Weights of a small masked image model.
Model: 32-pixel images, norm layernorm, activation gelu, depths [3, 6, 3], widths [48, 96, 192].
Training: muon at rate 0.016, batches of 384.
Rows from block 7 of a small masked image model, named by matrix and row number. Rows with one number belong to one channel. Each number is 128 + 24 x the weight over its row's rms, rounded and kept within 0 to 255. All counts start at 0. Numbers have three digits each.
After each channel's rows are labels from the 100 images, of 14848, where the channel reaches its highest value: "top examples" is what is common among them. Only what is clearly more common there than usual is listed. The data: stained colorectal tissue patches (NCT-CRC-HE-100K).
# convs0: expand pointwise conv (model.blocks.7.convs.0.weight, 384x96x1x1), inputs 0-95
# convs1: depthwise 3x3 conv (model.blocks.7.convs.1.weight, 384x1x3x3, trained with AdamW), a 3x3 kernel
# convs2: project pointwise conv (model.blocks.7.convs.2.weight, 96x384x1x1, transposed), outputs 0-95

convs0.231:182089147157142163128123108114147093145146109140105127147085100135130116149140123092114120140163103110135156147151125132146179091151105104133129137113115147183109128119108090128107139124127049113118109102093121144100096127136107139123174137149140115090125107166081131119126129081129136120
convs1.231:149093128110159093109145146
convs2.231:161125117120175117139140095133127127102139111151142102136148188119115097075142138108155133083143149119110103111139103136124175122130119134151129108158200139088150094094159144177138164101141141115116146110126100097150154113129133149119143136117104103134135151128058121134109099140130151133
top examples: tissue: normal colon mucosa

convs0.28:140124190131138146095105108130102119111120162117138066124108161123097131157119102107148129124137117086148155163101080128126112124149127134139150064108118189148122113131117115075101127131144159108136109159119137126151109153154150111115092154134140161158116136117163109137141086128145152149
convs1.28:125138138073113093142109131
convs2.28:134115117156070084119113171136143117093138119138134117085115137133143159128169106127135169121141123150129139143135094130123123098163144100179152147156120184137143118101122093097129107109135120098121154139159159140146170121153146155117146094122120141180130105159159121128152159146076155125
top examples: tissue: mucus; tissue: normal colon mucosa

convs0.125:103142131114139096138115140083188110081136078151176105125115107085133082088097124148132103160161114106136127117169162104145152159157144131164155156130112153148113132121147129148150123113112167112139105110110137106144161113094097126149151146135102139105117118111138121128130162090154151104
convs1.125:127138126181086145134141123
convs2.125:155129124145142136152144111106097122111111172106082148112115165128153156197099128109116122131082113133147126111111110109141128130099126124152168102117118100144128127088122100097121137124136129135148160180152106155117100093178157119102143128071118097150140116121116128084132157171113100156
top examples: tissue: smooth muscle; tissue: tumour epithelium

convs0.184:128167135122133156062117174100148144127133123150159123096113136174170098109108116145087157119123144160153129152143117113157106121075141128107097149124108097115155143138108123121137145130118116161131120133136125133103099075083121132108128077170129145146095167124147182139114101122148116119
convs1.184:139147145156167155138116094
convs2.184:103102130130121146139105114110144145169103129128138128135172142116126124145097085155139120107134136080065107116117169160134122146165111129070086112133154098112116152107151139127082093106117121111129107155143136147149170147121101165126118129121158121134145139105067086118115113151142174119
top examples: tissue: mucus; tissue: adipose tissue

convs0.83:102111095111110108123167134126138133150160108126059152130147108158187121127161169141111176125110125116157115104135138131104125132117096149090178167146069095137128160146106107128090134112166111131132142119129112101117124126145119112085126137103121102144152134128118169088114105148106148110
convs1.83:128138131133057130129134128
convs2.83:132128110092154160125128122124095094173166111139101148110138107126123154101149128166127182109095151098132099143130126151110175121139109114112157133139095109103181134162120131183130124138088136161128160133093127143114112092122115136111085141129152138109148127118124185163161084139112115126
top examples: tissue: lymphocytes

convs0.222:106115110120100095087132096106123142128144134101134132110087128167126101157175114170141137138158112122129084123164126109141183126145083163142114153122143127162191154130093143098127110140129139111100124121134127134135140121127133116077151117135153124109162104104149131100196089131137158122
convs1.222:092097108157167137128122134
convs2.222:114104137180141111150152081132151145141095112168130112122142129119108099114125080107103137142100130139121152114152155119117141165117101148141110122146086129143134114158141143157123125093109119122156056100170140101092139116100125111121146141109062084114114079122150111134157150113103103127
top examples: tissue: mucus; tissue: smooth muscle

convs0.7:123111174119129059142156139168135120164131187158113082150084096134127077089133124098085132135116120120146110148144095131146099132121116150146124130098177155139162136142142129148141111150149139112145124138132115123132137127135112131136157154157175141113102123169152133153094077145129125136
convs1.7:154103123118132164125083147
convs2.7:157150119106130112147114122156138117118127112105170163170097122158117103134162137135155119117148134104125080149119107144144117155141148111173126088110139187132104090119148125148104123109109130102120164153112126178124153114087113129083134129113169151195140150121143123159157123173121125155
top examples: tissue: normal colon mucosa

convs0.81:116115120137167162097160121116186110096152130140131179156132156164136122120092122133098153151142151102152175134127119128125110145178156127132188134138136141149121143104119115128095114109119085142155139111146155123144077100086127108157129139160105133101104155120091148126115151159166129104
convs1.81:139127114123101089109086107
convs2.81:144117112133145123147119107146101147099117098119109138128142130110113130168126195075135138110138172140127094109112105104119123080081116134157122139136136137134157135126086135148136147158123103084137095156069122074143088134095111159133122148137105166130138161139133108091086163137117127137
top examples: tissue: mucus

convs0.329:138144167081106099136148129168121103125119093115095144075125146099116115130094126120159099128107127114109131130140146133104115111116092120133144116091087157114138103107120140136123164111116113136099149122115126148106159144119160094203165136129105126121113078136122102115175158081148123174
convs1.329:091115096121106117162143152
convs2.329:119154152076134103118160130187143093137133128140146151131144096139142101102128092149120146099136159073178120163144160171118107141132131116167115164089126159108160116122107145136153156142134104149087124084158142164144124140161166125134124137104130167157127150112107110144114120131148102121
top examples: tissue: normal colon mucosa; tissue: mucus

convs0.31:105138124127127119128120118099157164144120147101158105132119186169074121147157158113147123116107129143148120163132120130154085129144108143122179118134114126138174120141138148148125172102103183133123077120067149096131139171144106130093160125093116125119116147126174142128152135148149122151
convs1.31:105111148119142183134152138
convs2.31:099095156141136180101152126123131108095120096144117103139127151116161106113147137146100127132096051120151122135128171101081140097145108130154140092136142114126107133124127152110131166154161120146150152161216128152139108114114119142126175114148136094132089113122105132134123120143119129113
top examples: tissue: mucus

convs0.246:155074116142128095134092146146136133092149128141137086099139127159141137153137139123109117137112147124127110115131142145124100150092139096098115103176118115155142137124143150135076101205143139114135073156182117114132128119131121100107087145105110112125160086155117124165087119156143140130
convs1.246:150103148131129187136134118
convs2.246:139143106134136106116090109132146115120133140093145150145064133130159131128130114094156132093133134099144129158087137121189123160117115143096112118130165099126114132152128141149161133087087129125152138131085163172120138122141142110107085116130188120118133164117146145145076160115146080130
top examples: tissue: lymphocytes

convs0.66:116139113164112122142126097124095076094147130134079202134089113178092129159154146111130099113133110106136110126112115171123148114133113115149139110123149145116090141140114091137095118127153118117071139138166149147104066107130122124137109138101109154125098110106173138113131103141139133140
convs1.66:164112108161093123144103129
convs2.66:120114142171167107141102138154144133069114128103123145137144122154064153118135107126134105122163133121116105112132122120141090114169131097150124111156168100164093154109137074101116129088177098171103144082167114134129132150125112122132117120105138128076105125146139124126137093115154120112
top examples: tissue: mucus

convs0.236:134097101123142106121152160117112115117169119130120108153171136118119139138163145083093104139086103116111179095128114143089109153117108170114132115147081120124137074124147132125172115131158100164151156134161111132171133136139127124126122126138168077159114102116088097107145143136108121168
convs1.236:123133131146105193128126122
convs2.236:139104085150092122104122118115125099141147136079129109100117121127128129108108111140116148149145125122092150162119145128125103115139135129121147093125161151148126170113147132173089091149132122093149096123098120056115112150131079104151143106092133119128150159145144143125151124077127101055
top examples: tissue: tumour epithelium; tissue: smooth muscle

convs0.350:118114118130148111151135140137153127086145108104135147176168113139177092117144115163091144136138163114180152119139131166160164143107150146143127133119127138149154131173142128162131126142135112110179116157172142092165156121105149134146106141174091161137147116156147134162116128116175097132
convs1.350:138126127148119076120105091
convs2.350:128111112140151146137128087182144157119133078140088147126158097149107110151126124100103098099139115135139089128118132161130133132156086113112087107135129120118089127104146133082076080144111123126120138163111121092156098137095177115098108103158124111111158118124098086123108123099109111136
top examples: tissue: smooth muscle; tissue: normal colon mucosa

convs0.192:143136151134157117186119104108117115121127113115111172131117109111094125165138149120134128136137126116110140124149105159134110137148143128085122147133151105093110152069149100161105089164137093163116142163131158092113135153158143109097124140161170148065154104105113118134165165122115159154
convs1.192:145177147131103127097111112
convs2.192:157129172128101131186135137134132159127132111143139105117114135139126126110132133136083107111134107103130137148121107121123091099097138122140113137177131103122162122149144169121107098108096092162111103105102154117144096081083149106153137198134138146070096116118154145144120116161151151100
top examples: tissue: tumour epithelium

convs0.284:139175146079106118117082138109122105086137095149129136127132110142150165135159138110103155124126113135109111162128119108194136114096132155110116145100129164094097151110105103113116105147123167142124120181106134148103113120120104108108123101100122134108129099138119147120186078149100170146
convs1.284:125152133094138123095096094
convs2.284:130145089173125087141163141143132119157100120183138145126129085118109123136175111161114143177110122110130093152096136147130137136153151118145179117113112136128119093088127091136170108091157101164132111117184119101127079123160118151112118134109129157138108150114114162138113111095130134127
top examples: tissue: mucus

convs0.307:137131113144133136084102160169111137073170170133100096124130125114167098118084109101106124128139111101110120101104110137163124124112163110144119098113131100097102128141109134152121110129137162145127117096107137116095165142181152170130103086167102093148125159133110100133105119150163099119
convs1.307:115098101117117135139175156
convs2.307:115142101126086118133091108129117105126106124100149138099130121121121144111120138094146124109109128147094108085148118144135101091146126089108118117151134188146092103094153084117140127093132118098101076173096126110109110151103149098133108109142145121156145148057134124091100132090128107100
top examples: tissue: normal colon mucosa

convs0.104:143112163135104128109126152162119106091121149132147105079151105133120155125127066108142139143114073151107143087135127120108122134140125110136099115150097150120113115115099134138137087094138132109098125118086143120139098149133143124084148104132105143134133101154150151053109187105095145153
convs1.104:142128137106119152088094160
convs2.104:086090147148137186121105100134083150136120148151136128110132138106149133121105132113101110108126114131147148125141144129143124137123129116137089147153126118140151135105115156157165118030105131119127172098110139145111122095116095134075089110125116120113136147142146145134091119073127179115
top examples: tissue: normal colon mucosa; tissue: mucus

convs0.331:159143121120113120125122119102101163124104117124119135142094115128150129158150113122130150110108119115138138150088118150131180138115155125134114124139122143113145111137142124107112140143082125104111112145191134163176109113102134106110142128190133106175122205153072116098139147126171152170
convs1.331:097139116092145092098134114
convs2.331:098203087116131099127121160139136123140116102123141119147133125101192158150146125126131101135120119104147103099148147160137140129129139130129134112101075101109122107132082126168079111123085104129108116188158095115101098077132115132123135142147129124156121144124146115098151123145083143121
top examples: tissue: adipose tissue

convs0.198:137106134135129140170099153176148121072102132146137138127107112143123169126153144128097082089164129126120096146174157099138119170147110147143105151120135117130122085174101120129129114153126134150113127123127101121093081150106109110115135165078127114108144100130171158130154083112145122095
convs1.198:086122096130133101146124093
convs2.198:140086126118127090141144166152157099155105142102113071133106089139105134112104162157112134153121148151108139149153152104135158128132146106116087168175117130175104162128147109102112134158174096139140092120135133104126139110105168142133154152147146107090124149114154151133096114088147135099
top examples: tissue: mucus

convs0.79:130163138130109158086124123121111111121143115151142127107116100133127134150118146106127157146097134096175115142096108110130132108129136132135144109156138155121132142165075163170119081108074113123179155152168151135173112128116120178122074168146099143137154136122086132164121103139125101140
convs1.79:094093130101149103125104109
convs2.79:108143080129126106162123211156171051118117149135096126122146127152103159092098114118118109112111111166126145139102146142139144130152138108153117106115165143105174146145144096116068119129122120148108123115133138141103110143121114132147161105160130124124105140120109109116130150109130177155
top examples: tissue: normal colon mucosa

convs0.30:156148116118152170125134105117147115080133107102132152165149110118103135137100141127139128121139105151102134119114099147114172170135107139122132113125078119092165148149144094133141192102137101134149119089140148097125139120145093201117087126132164177126114077122141147147123138106126125138
convs1.30:096115097107156116103117097
convs2.30:111149113096102107177101111161121150138112117123140118142128128109111116150095159133161132144071099098119100119183188134139130129132101108121131094161107143182090106109110126134132071130117138146114143110079114157113103095129159090162112125151121137143150116145125134154154110149108106104
top examples: tissue: normal colon mucosa

convs0.346:117121106092161175163115185164184132123135119139108108101149126101144126120158144147150124156150127129142089148166118087171112139096092115108129140143146131124078126117107117159155147170132134119160092113151144124138153138092096165135135124132130173096148146151106092132102108120112136111
convs1.346:107134130093130094126119081
convs2.346:150110097109147104134192062123158140132101113120137132113176114134112144091141119088098124101150104114132084110145078085138143123107067152132120131111149131118138138091138119106136141136150176109135127126140135089140133123138086127138137108160094131117101087113115159112116113092157119141
top examples: tissue: normal colon mucosa

convs0.76:126121140153111154082131087074151091135129099137133121089146172151098122149107083175128144136115133124113116121154123076171183129147082173134173126134086106134131124125119132142131152123127155139145143120118119139129129159168147143144117151158102117151103081157136152148152131101135149134
convs1.76:119101133105134187144123127
convs2.76:097160104125123128145149108131146096125131141168152115121160132164167114147109113130116163102090099075139140122142146081132118146126130117099165129117096150160113118151104150125141147106179119122114098096141157081083095123127104117114130137167133126109150078126108095154113181164134118147
top examples: tissue: normal colon mucosa

convs0.287:096116138145120191141152150159138166156134125121111109121159122112142094122132120110103168112093129109087096141132105144113126089153112080095102135154121144106105111130123120148152134116099111141145091068150113155144115131105092145138108154172127098131093100149075140146128166138105159134
convs1.287:131159111151144089121099156
convs2.287:125137149143150151136142167109122133131097180113133139150124154125166139162118140120139099168141101173102152142157136135128115162099135152105126062115081109115114125193128087109120135154167107109136139188101151112108115153131141151141116102158123140145125094138148118121141114179122113142
top examples: tissue: adipose tissue

convs0.102:149130077101164077079118126128143193164123156126135156123149099093087163121162138105117180123142135129135120127139137114138148120109121134099109137187112123154107140097136093114153162153162151140147100164115121112135100149117167175109128114137136093129127107122146103120130126152110145115
convs1.102:133148147164170163121123125
convs2.102:112156092109126106107119142132143183146116117130134172128083141131152128151151147124146104129152116124117148152140133142137119113127117149138148178097141119088140137118121155103078133134122207140117121124129107121118163146141096156140194124142133114177156126161078089166121119132163114108
top examples: tissue: lymphocytes

convs0.34:126107081110114115098131113101129117139115150092129181148129077098086132125173116097132130129126107080120102126106143168124106147087119149085106121155117129115128187103125109140109157133144149121163137165138156141160121146124147167156115106156125141088145110122097116103134142160135155086
convs1.34:141153119176171135116130125
convs2.34:111164124129126161125161143103143119097132137150165117140106152132114106100104167117125140096079112123103182151143108085153132118097172159151134139090147136112129112137060140113140137150136119124162110139151155084142125152122101074089135120127143140128087144146098139147140137092137118172
top examples: tissue: lymphocytes

convs0.75:172104072149092091185141142111164139121129124118168079089152104126142127155123103163140135099091121115112147103114126138148138094118153083128127125104118141130138155143147135149147090143150110139114168166125176162129146126138154115089131113088125157146112129086123152127124109129090110143
convs1.75:150134133108131129177161154
convs2.75:140137133113145165103139108116108098149104129142117151123140132102137146088140136148132145134088097143148111109166164158121134158124107133135144126162130106092137124122137187139113156134145120067140130126087096047124197135145148130141119114144120106093113089124101155106109139152165129142
top examples: tissue: lymphocytes

convs0.49:172142122094134129088138111163124134096138111134129158097074143144112134146150128148142150111162096145143090156094091134149094157122093125150126154130113131116096130133143115155119120118175122082140135141160146128151163139105122134105102117132085116113127120137111125087048159097099111112
convs1.49:134155153151158142149164107
convs2.49:082150167107136172133165138127154088132137126118132134130155103145183129097085141133122111099099169138108140120114129112131112121123103112145142114093137110085145131150165137115125124108131099136130122156139105132119127107156148100116114145093109158154096089124139146192069151123130174171
top examples: tissue: lymphocytes

convs0.87:122113134126129150105139108130122110170088144130146049159157110100131127140124152116098098149146136145121165135144081109101100185105142105112159135152125124110181139155128112145081079115145106103108148123098080144138144117138119138122148166123122134128112121174137147174097115127132116138
convs1.87:154122100105157145149118089
convs2.87:127162124103087146149144120159142160134144130152106162117135112128138164149144169095117134117108166124151101127145109145157146098087117162136116081100155130135097082103132144157096121181109112117112148075147130126148138108130075128128119176133144104115085156127130177163122123133133146109
top examples: tissue: smooth muscle

convs0.213:136150090122083125129135180107091104110127132132113171098101106149166122136148151125139109120074088125173118106139126170101134099106168143151141087141116118113122135138160096135102098135125121142105179138191131164115127131108090189137128115122129086132129119116134106135121111124134134147
convs1.213:152100127160100116150091122
convs2.213:148063126138115155150098142098142144115119143121158120118133111127149124158119154080135161168111157101122133093146093140160126125152150120158151107158141124123121123090172104113130120129154119120195139120163173109152133134176094151131156155125098095115138075124143143142126109125151088118
top examples: tissue: tumour epithelium; tissue: normal colon mucosa

convs0.334:140117132173101070146105116119115098118074125080131122151129127139144046161177122118132128148093149100111089136136142135107142089142125128152128131132128114132127129135164128111183132138135139124072131100134127105158113118109141133152121126087096118076115158118120160114111105129134159144
convs1.334:131164113145166100143135098
convs2.334:090134161136149149146152147135132127162126125100155132164136127135114153129136096149128112108126087113132134150113141151125103159165103097143089111150128124079131125152160131132080148117149156119151163113137118141124156093102121145141169134124154140150167066152131098130131174069166112172
top examples: tissue: smooth muscle

convs0.354:168133157146089136140113117184143156165111126109115181122088116124131117097145118098134110113151135149140131130141165129103100090155122144134151126077137126142108091151142100110106151098128137132081168104138096101095150156126165138174153125130150128099165145111135143098178125144119113108
convs1.354:121089143111098170107127128
convs2.354:090139139156117127150131170108144125106142095141108085110170166167126119107154155128140107130136112169113105118117115177091166109170137127111117112127137099080166107135113132136120089101123143152153135194116106145119127145143162119125144117133147149138110157157103122149110114090094126182
top examples: tissue: mucus; tissue: adipose tissue

convs0.267:124103109157110160126123138130138125135155136121131096123083157136114163106168119112199126149152099167129145144097157070111140150190121160122155105116150126130154120143087145107155111143139110121118105123174133136117144138087105107093094121104142174118156140155132117100150150106114147132
convs1.267:156180137130097129103117130
convs2.267:095167140152123167147145129195139151097133088146103102171107140143126120121147119139135101097143123187109152156124121125117149147155127115149130118134120162121121148133126122130070162147123107096119133122137160147132103135150090151088144135149144127138158087175155130131103172131094083146
top examples: tissue: tumour epithelium

convs0.23:152127127162127111079141106146103124124153149140132111106145104137097158144130178148126096145141117162104184136104115142116159165140139136142178087086143152131091169159142103131134128138131117118152134152100125140144102131138114113165113124140122091074110134163197123158114144125156147133
convs1.23:138156131138182132150148146
convs2.23:113126119139098158150130123134125099130137122131103132119085094114131119142128112148116090177094129143164108146105149165125114126118128098103143115104141144143117130131176079141159111167140139142085100072154128088151088141121103100113093142124121077147160138074126100114145147159144135086
top examples: tissue: smooth muscle

convs0.292:134182156111101103144171179126133153125127100126110099144117134169107110144118127145170125144126099131144131108117173094092112109133168132166112108084126118139142111118117096137097073172109057170136118139123128135084130149094142117131153119133114129148139131138136133115117124117111182137
convs1.292:138106150166096147160115122
convs2.292:122132150112132175122145168139121140082130098137127175126141183150154145123139079143156138081124142121160110140098120108136068095134092109145167131110125164145131128113133142120154079141132135147112123109110118080154161155175127100126146129085116165133125136142108112109120154119099101106
top examples: tissue: adipose tissue

convs0.121:165080083128163134169118134162178158127103120105139136104105118143146162119147117120113119102157099139157118129128117137122085171111133122166097172152110154093146153092128112151153138155127111118151092103170101135125107128124105136105075147136148115138118108125123116116123091160128084091
convs1.121:152153141176119162138124142
convs2.121:073153147121181192110158090094092149109141107134152180118129129098143125147163152089120132092124154144113147127140115112134115126118151153154129124072148122120116130151123143170148148100118102107118100164136169118142162141109102153105120105123121142132149153099116122177103125133117159137
top examples: tissue: lymphocytes

convs0.256:127146090091131162164087154092135185133083115133096097143112128137122144148127108104124111180127135097203140130095102089105153120153093133167126170166122138136098152126109141164119092157091093122127119137113144115131118143135146136133108132100138105151105102102137110141124146131121113115
convs1.256:128109128167120104164165130
convs2.256:109137143130106175174122130114153097142074128125149152101124097110128092176130129084147146102143157139135098090159093091087153124117130161137144122126126159138145105128139161142174162164123109169139101087119131119127154119140137123128114114109105150117131122084129097167165091157119129139
top examples: tissue: normal colon mucosa

convs0.363:076177129141170101085186145124142143166125110107096108107137167181130109125166118153148131140111118107121105106154160102091122149103118143134140173106144132128145184113107102140125094125107126142142126092143121110126103100153145112127112141127125148110139122121106122128161152129157174172
convs1.363:127120160167092158139114132
convs2.363:112146089131143138155123126133123085109146128114102135159109163108149164173125095141067106135100135112121131161144124155117132126135098129141086090106084143090128120122180132146170153085115116139108070133124141145103104099120083130122142141119107115106130122156137099115161157149157091143
top examples: tissue: smooth muscle; tissue: adipose tissue

convs0.33:122115128165146133129109119151106129128097101155120158127125152137132095142168135137115112085104156094146109173114128111121129100103162122174133130147114106126147125130124187119153160108141153098095136121141149109181154121100136127083092117139183122102161123125145165171172080126111130119
convs1.33:139156147138178135144156115
convs2.33:113133164109112123114164108165128104111159141137138121120093113135112164103131143131155124119148093147178138172146142129094111097128102159144127177093122142069143126133127142182148150099131149125087082111129146165121135150094084110117118087098112102160127143132148143140108118147118084132
top examples: tissue: smooth muscle

convs0.252:115140097115115110117162113092127167123127131099139108132141133106112151116113137145098124124091085113154096114134138100136068112140108128140063150151118139144116115117098116101100063121101163077125153179095152076122139101122141168108101136132098130117171123144102126110128144129130140139
convs1.252:127135131127199123124138126
convs2.252:138093133125110125147107133114130106096113093127128121136132137141140117122200152101172120165140122116105143142148110132131079121081137148104154128122157103153095144108132147134091073151137094098154144109114106137127154131165145137176137149153126117133092107107155104079066128135109094123
top examples: tissue: mucus

convs0.357:150065135104130154122107156138110148096163114109109140102148141073117130142122116117104124150118124127151135152160101100082122163130106136133181131140170123098116130124127146098117070125128107140142120143155094135145126178122086109065154142151122156159111155118105134119113167154142123146
convs1.357:121079149133123125130088104
convs2.357:110111108153144190109113106137106074167133116105133118075143128139140091136067151102114116128140132127113121161128153126124107164157137093103157133158119134114127121106137148142147139128153144102126094160094109092110140158145108110109077108142178143124130116103115188144102149154137136125
top examples: tissue: lymphocytes

convs0.24:114107160142146144093131122121173125132113123103131123149145154155162153136087138164116097165135108125158152166118130149136126181161159148139124107126144162141159127134116113128121134136123140066148101146135148076125125139155081144102148124134143122109132130073162172192117116102140159113
convs1.24:133088105145105088141111115
convs2.24:098108138171076120114151115129124150134109134137147156139098081118101124159122096087108105132101088135120099118154136200099113116100141133149105113135116136094184098121099123137113132150101093100140103134133151121131135114155137094133131174173136112116137199131106140122103121107129130122
top examples: tissue: smooth muscle

convs0.294:124115124124086061134108114076132138101107126100101095109116130145112132134132116084117137147141096173093169105136117135108135120159119114102085163115153148135135146145097093151101178145165135116125132152180115067134124108111089131129141151156124158095149139121105123109157148133124129137
convs1.294:124161142134177156118152129
convs2.294:150114125122182198099082156110122107132132111118151150142162150114160102152182138104094117105116122086139101138134089106099112157129135108124104146112173102139114119155152125111140099099116097130131133114117131154142120101144161156152108148114159140131146125148124135168105144117185099099
top examples: tissue: tumour epithelium

convs0.298:133117112138074110163143159087116135129117136150106128106105144141081113132154114143162071115130101123143154106144059111104107129161171129162126114114112146115084086127149128120160110130137082150105131133171119157171115147098151141128111157156127086152104137131143105100126117133147114117
convs1.298:132111136183119131138088122
convs2.298:147126138134158166090122156155174130120103132138105151144148152147148123102139103095162133106159157144155134116128120101149114126161103144128151118138177120177100155082124104167121092140124141148163098140126170104122121152151150155085158112146166139092111130127168093131159143122116097155
top examples: tissue: normal colon mucosa

convs0.228:091155138159154097125085133120145080120134086136137162155089099123116142152153108083187115103155127104128124153130124118136193099163137148125115154119114128107157128138174136106123098134109125127132177105073115140124099145134128113104182124122139118113155114157110122100152139134111132139
convs1.228:136109103116105104141177144
convs2.228:113150144108137158166103124152137161132120114111128108111105116126107138132097123093174143151122126138177118160155155099104113127131143116123134086145136089085162140154125133089125117213117132152143101109141118111114138147175103142120156136131153168121104113113108121118097112109129200135
top examples: tissue: mucus; tissue: adipose tissue

convs0.155:133132135149141145156091123161142098148065187114083121163165146113102138146150128126132170151117139096145121139134124155157120138169160133120112143150114131151133168143138112063113126123110121131126125162150089088146131119126142085120138126091088109089136111090130114085144105132126100129
convs1.155:094142110132106159106165115
convs2.155:115122078119115110134152124128124127088077092109101115090104128113141124139111122146128168082129130097123145177132105165124123124088123119142086138123128140103126095135170131140143092121126134166137183152125117137164144139062149169121101139151103146092152090128129131182117135120149130141
top examples: tissue: lymphocytes

convs0.309:136113153106138106138098139128193151116129132141111146154133138151123155109154101118131132126125113129145131124147155083188084133117110108083100114138120070098147091142132139146100131099146120123129167142168099103110092143121143105086110164156194150138129122122104107167134135155138150119
convs1.309:165125155176125112135116109
convs2.309:078088113135139150097138103118079144119126102152105151128104175158113092156123127151094169076144170150137117134102115143104132106133149150151125167140151155145095145149140116107171104119104167129128151104140080128116166150095158148135114156110171125170124145117114119110132120104129118126
top examples: tissue: adipose tissue

convs0.134:137099133151138092141131123152101103092133112110146115115160120143084148164130170162144119144132122180102162114107147184111163157114128112110147130102122174131128145128158089133108173156133104099117114156118158107140097124180093123164137137150129108099086123119180101132140135119133126105
convs1.134:127149155162127163149120161
convs2.134:162098131136080100058141123083137156128119122136158145150071132125135103136098129106120142149092119110140162120125100146151143082108123132132167120099192146141089104121118107099172122152148109138158130122169144136155098090166123121127160143128135138119159128115158126134109151144139147120
top examples: tissue: smooth muscle; tissue: debris

convs0.173:106119174142159114129090121091152155110147126137161125088094184161143124100112142125130133084094107119124120133166149115106102145136119148125129126187131134077153133078113124113132162121113126116108113134168137103122098087099109162121116128175133182147132129121077123151143125120119123134
convs1.173:151155154161164148109127142
convs2.173:104096091180147148135119145066092145141135151094149130161181127152103090150151130117117140111138104088113126165108147122120115123080132142177111139118120129111136152154155148110141165128089134127111122071105120114133162130142088164131127126134121110081151168108106137112132135150107117139
top examples: tissue: adipose tissue

convs0.106:081134092116147148131138134101127129129121108121075140148163153116138141111189112160135130107142102101099125133135061139147137100139111143157140090113089121177132120165140122098118150133108088142146130073125151139073144100154165108122123134112113088153147135142121116084154121113139127124
convs1.106:118111125153191141124126119
convs2.106:127105117157129137145091128136145143121115157132137146102091080122134140135107121136133093144111121133154104150102168189134123120155105127101096157116099114128159136125123111153120114070156121126136072160103135113129116117139103124163163085087162128096148089105111175148122143165093157145
top examples: tissue: lymphocytes

convs0.2:178109126139102127149107138113103107145145118121154163132162103153146109158129135129112130099129107110146121108125097171092108119120115083072123094142136138154137118148137134139073093107155138102119105136168094074130172129134156128108135152096140079136144135125122103126146066127129146087
convs1.2:146130128113190115122153125
convs2.2:172137143139118108076137178112122123158124074117104141114106140124143118118151155097153110186132148138130160096173124095165108131112152163105102117113104115161158157111113127125123127159118142126111119122128116111164165132116106110145169129095066144107141108133164162155115153112132157118
top examples: tissue: smooth muscle

convs0.14:086147097089132136123113096097122114168134085142067143106150095117103118093112142162085111152152084174163145133126169127124114138104164097143121162106093110099112134126140101134114126156157147138171131123123167092111122136146108144130120117120075129121125135136129134087141132112161105127
convs1.14:132137126141198126126126135
convs2.14:150108136166136116144117133147162159127092106137127098151147146139127138138152083122152123117096131093120135166128135131162164121147104102115128089117147092136080111134099109099143133136069113122104126108096153127172117100112128111121159139144173085103170135131124190108147139137146129072
top examples: tissue: smooth muscle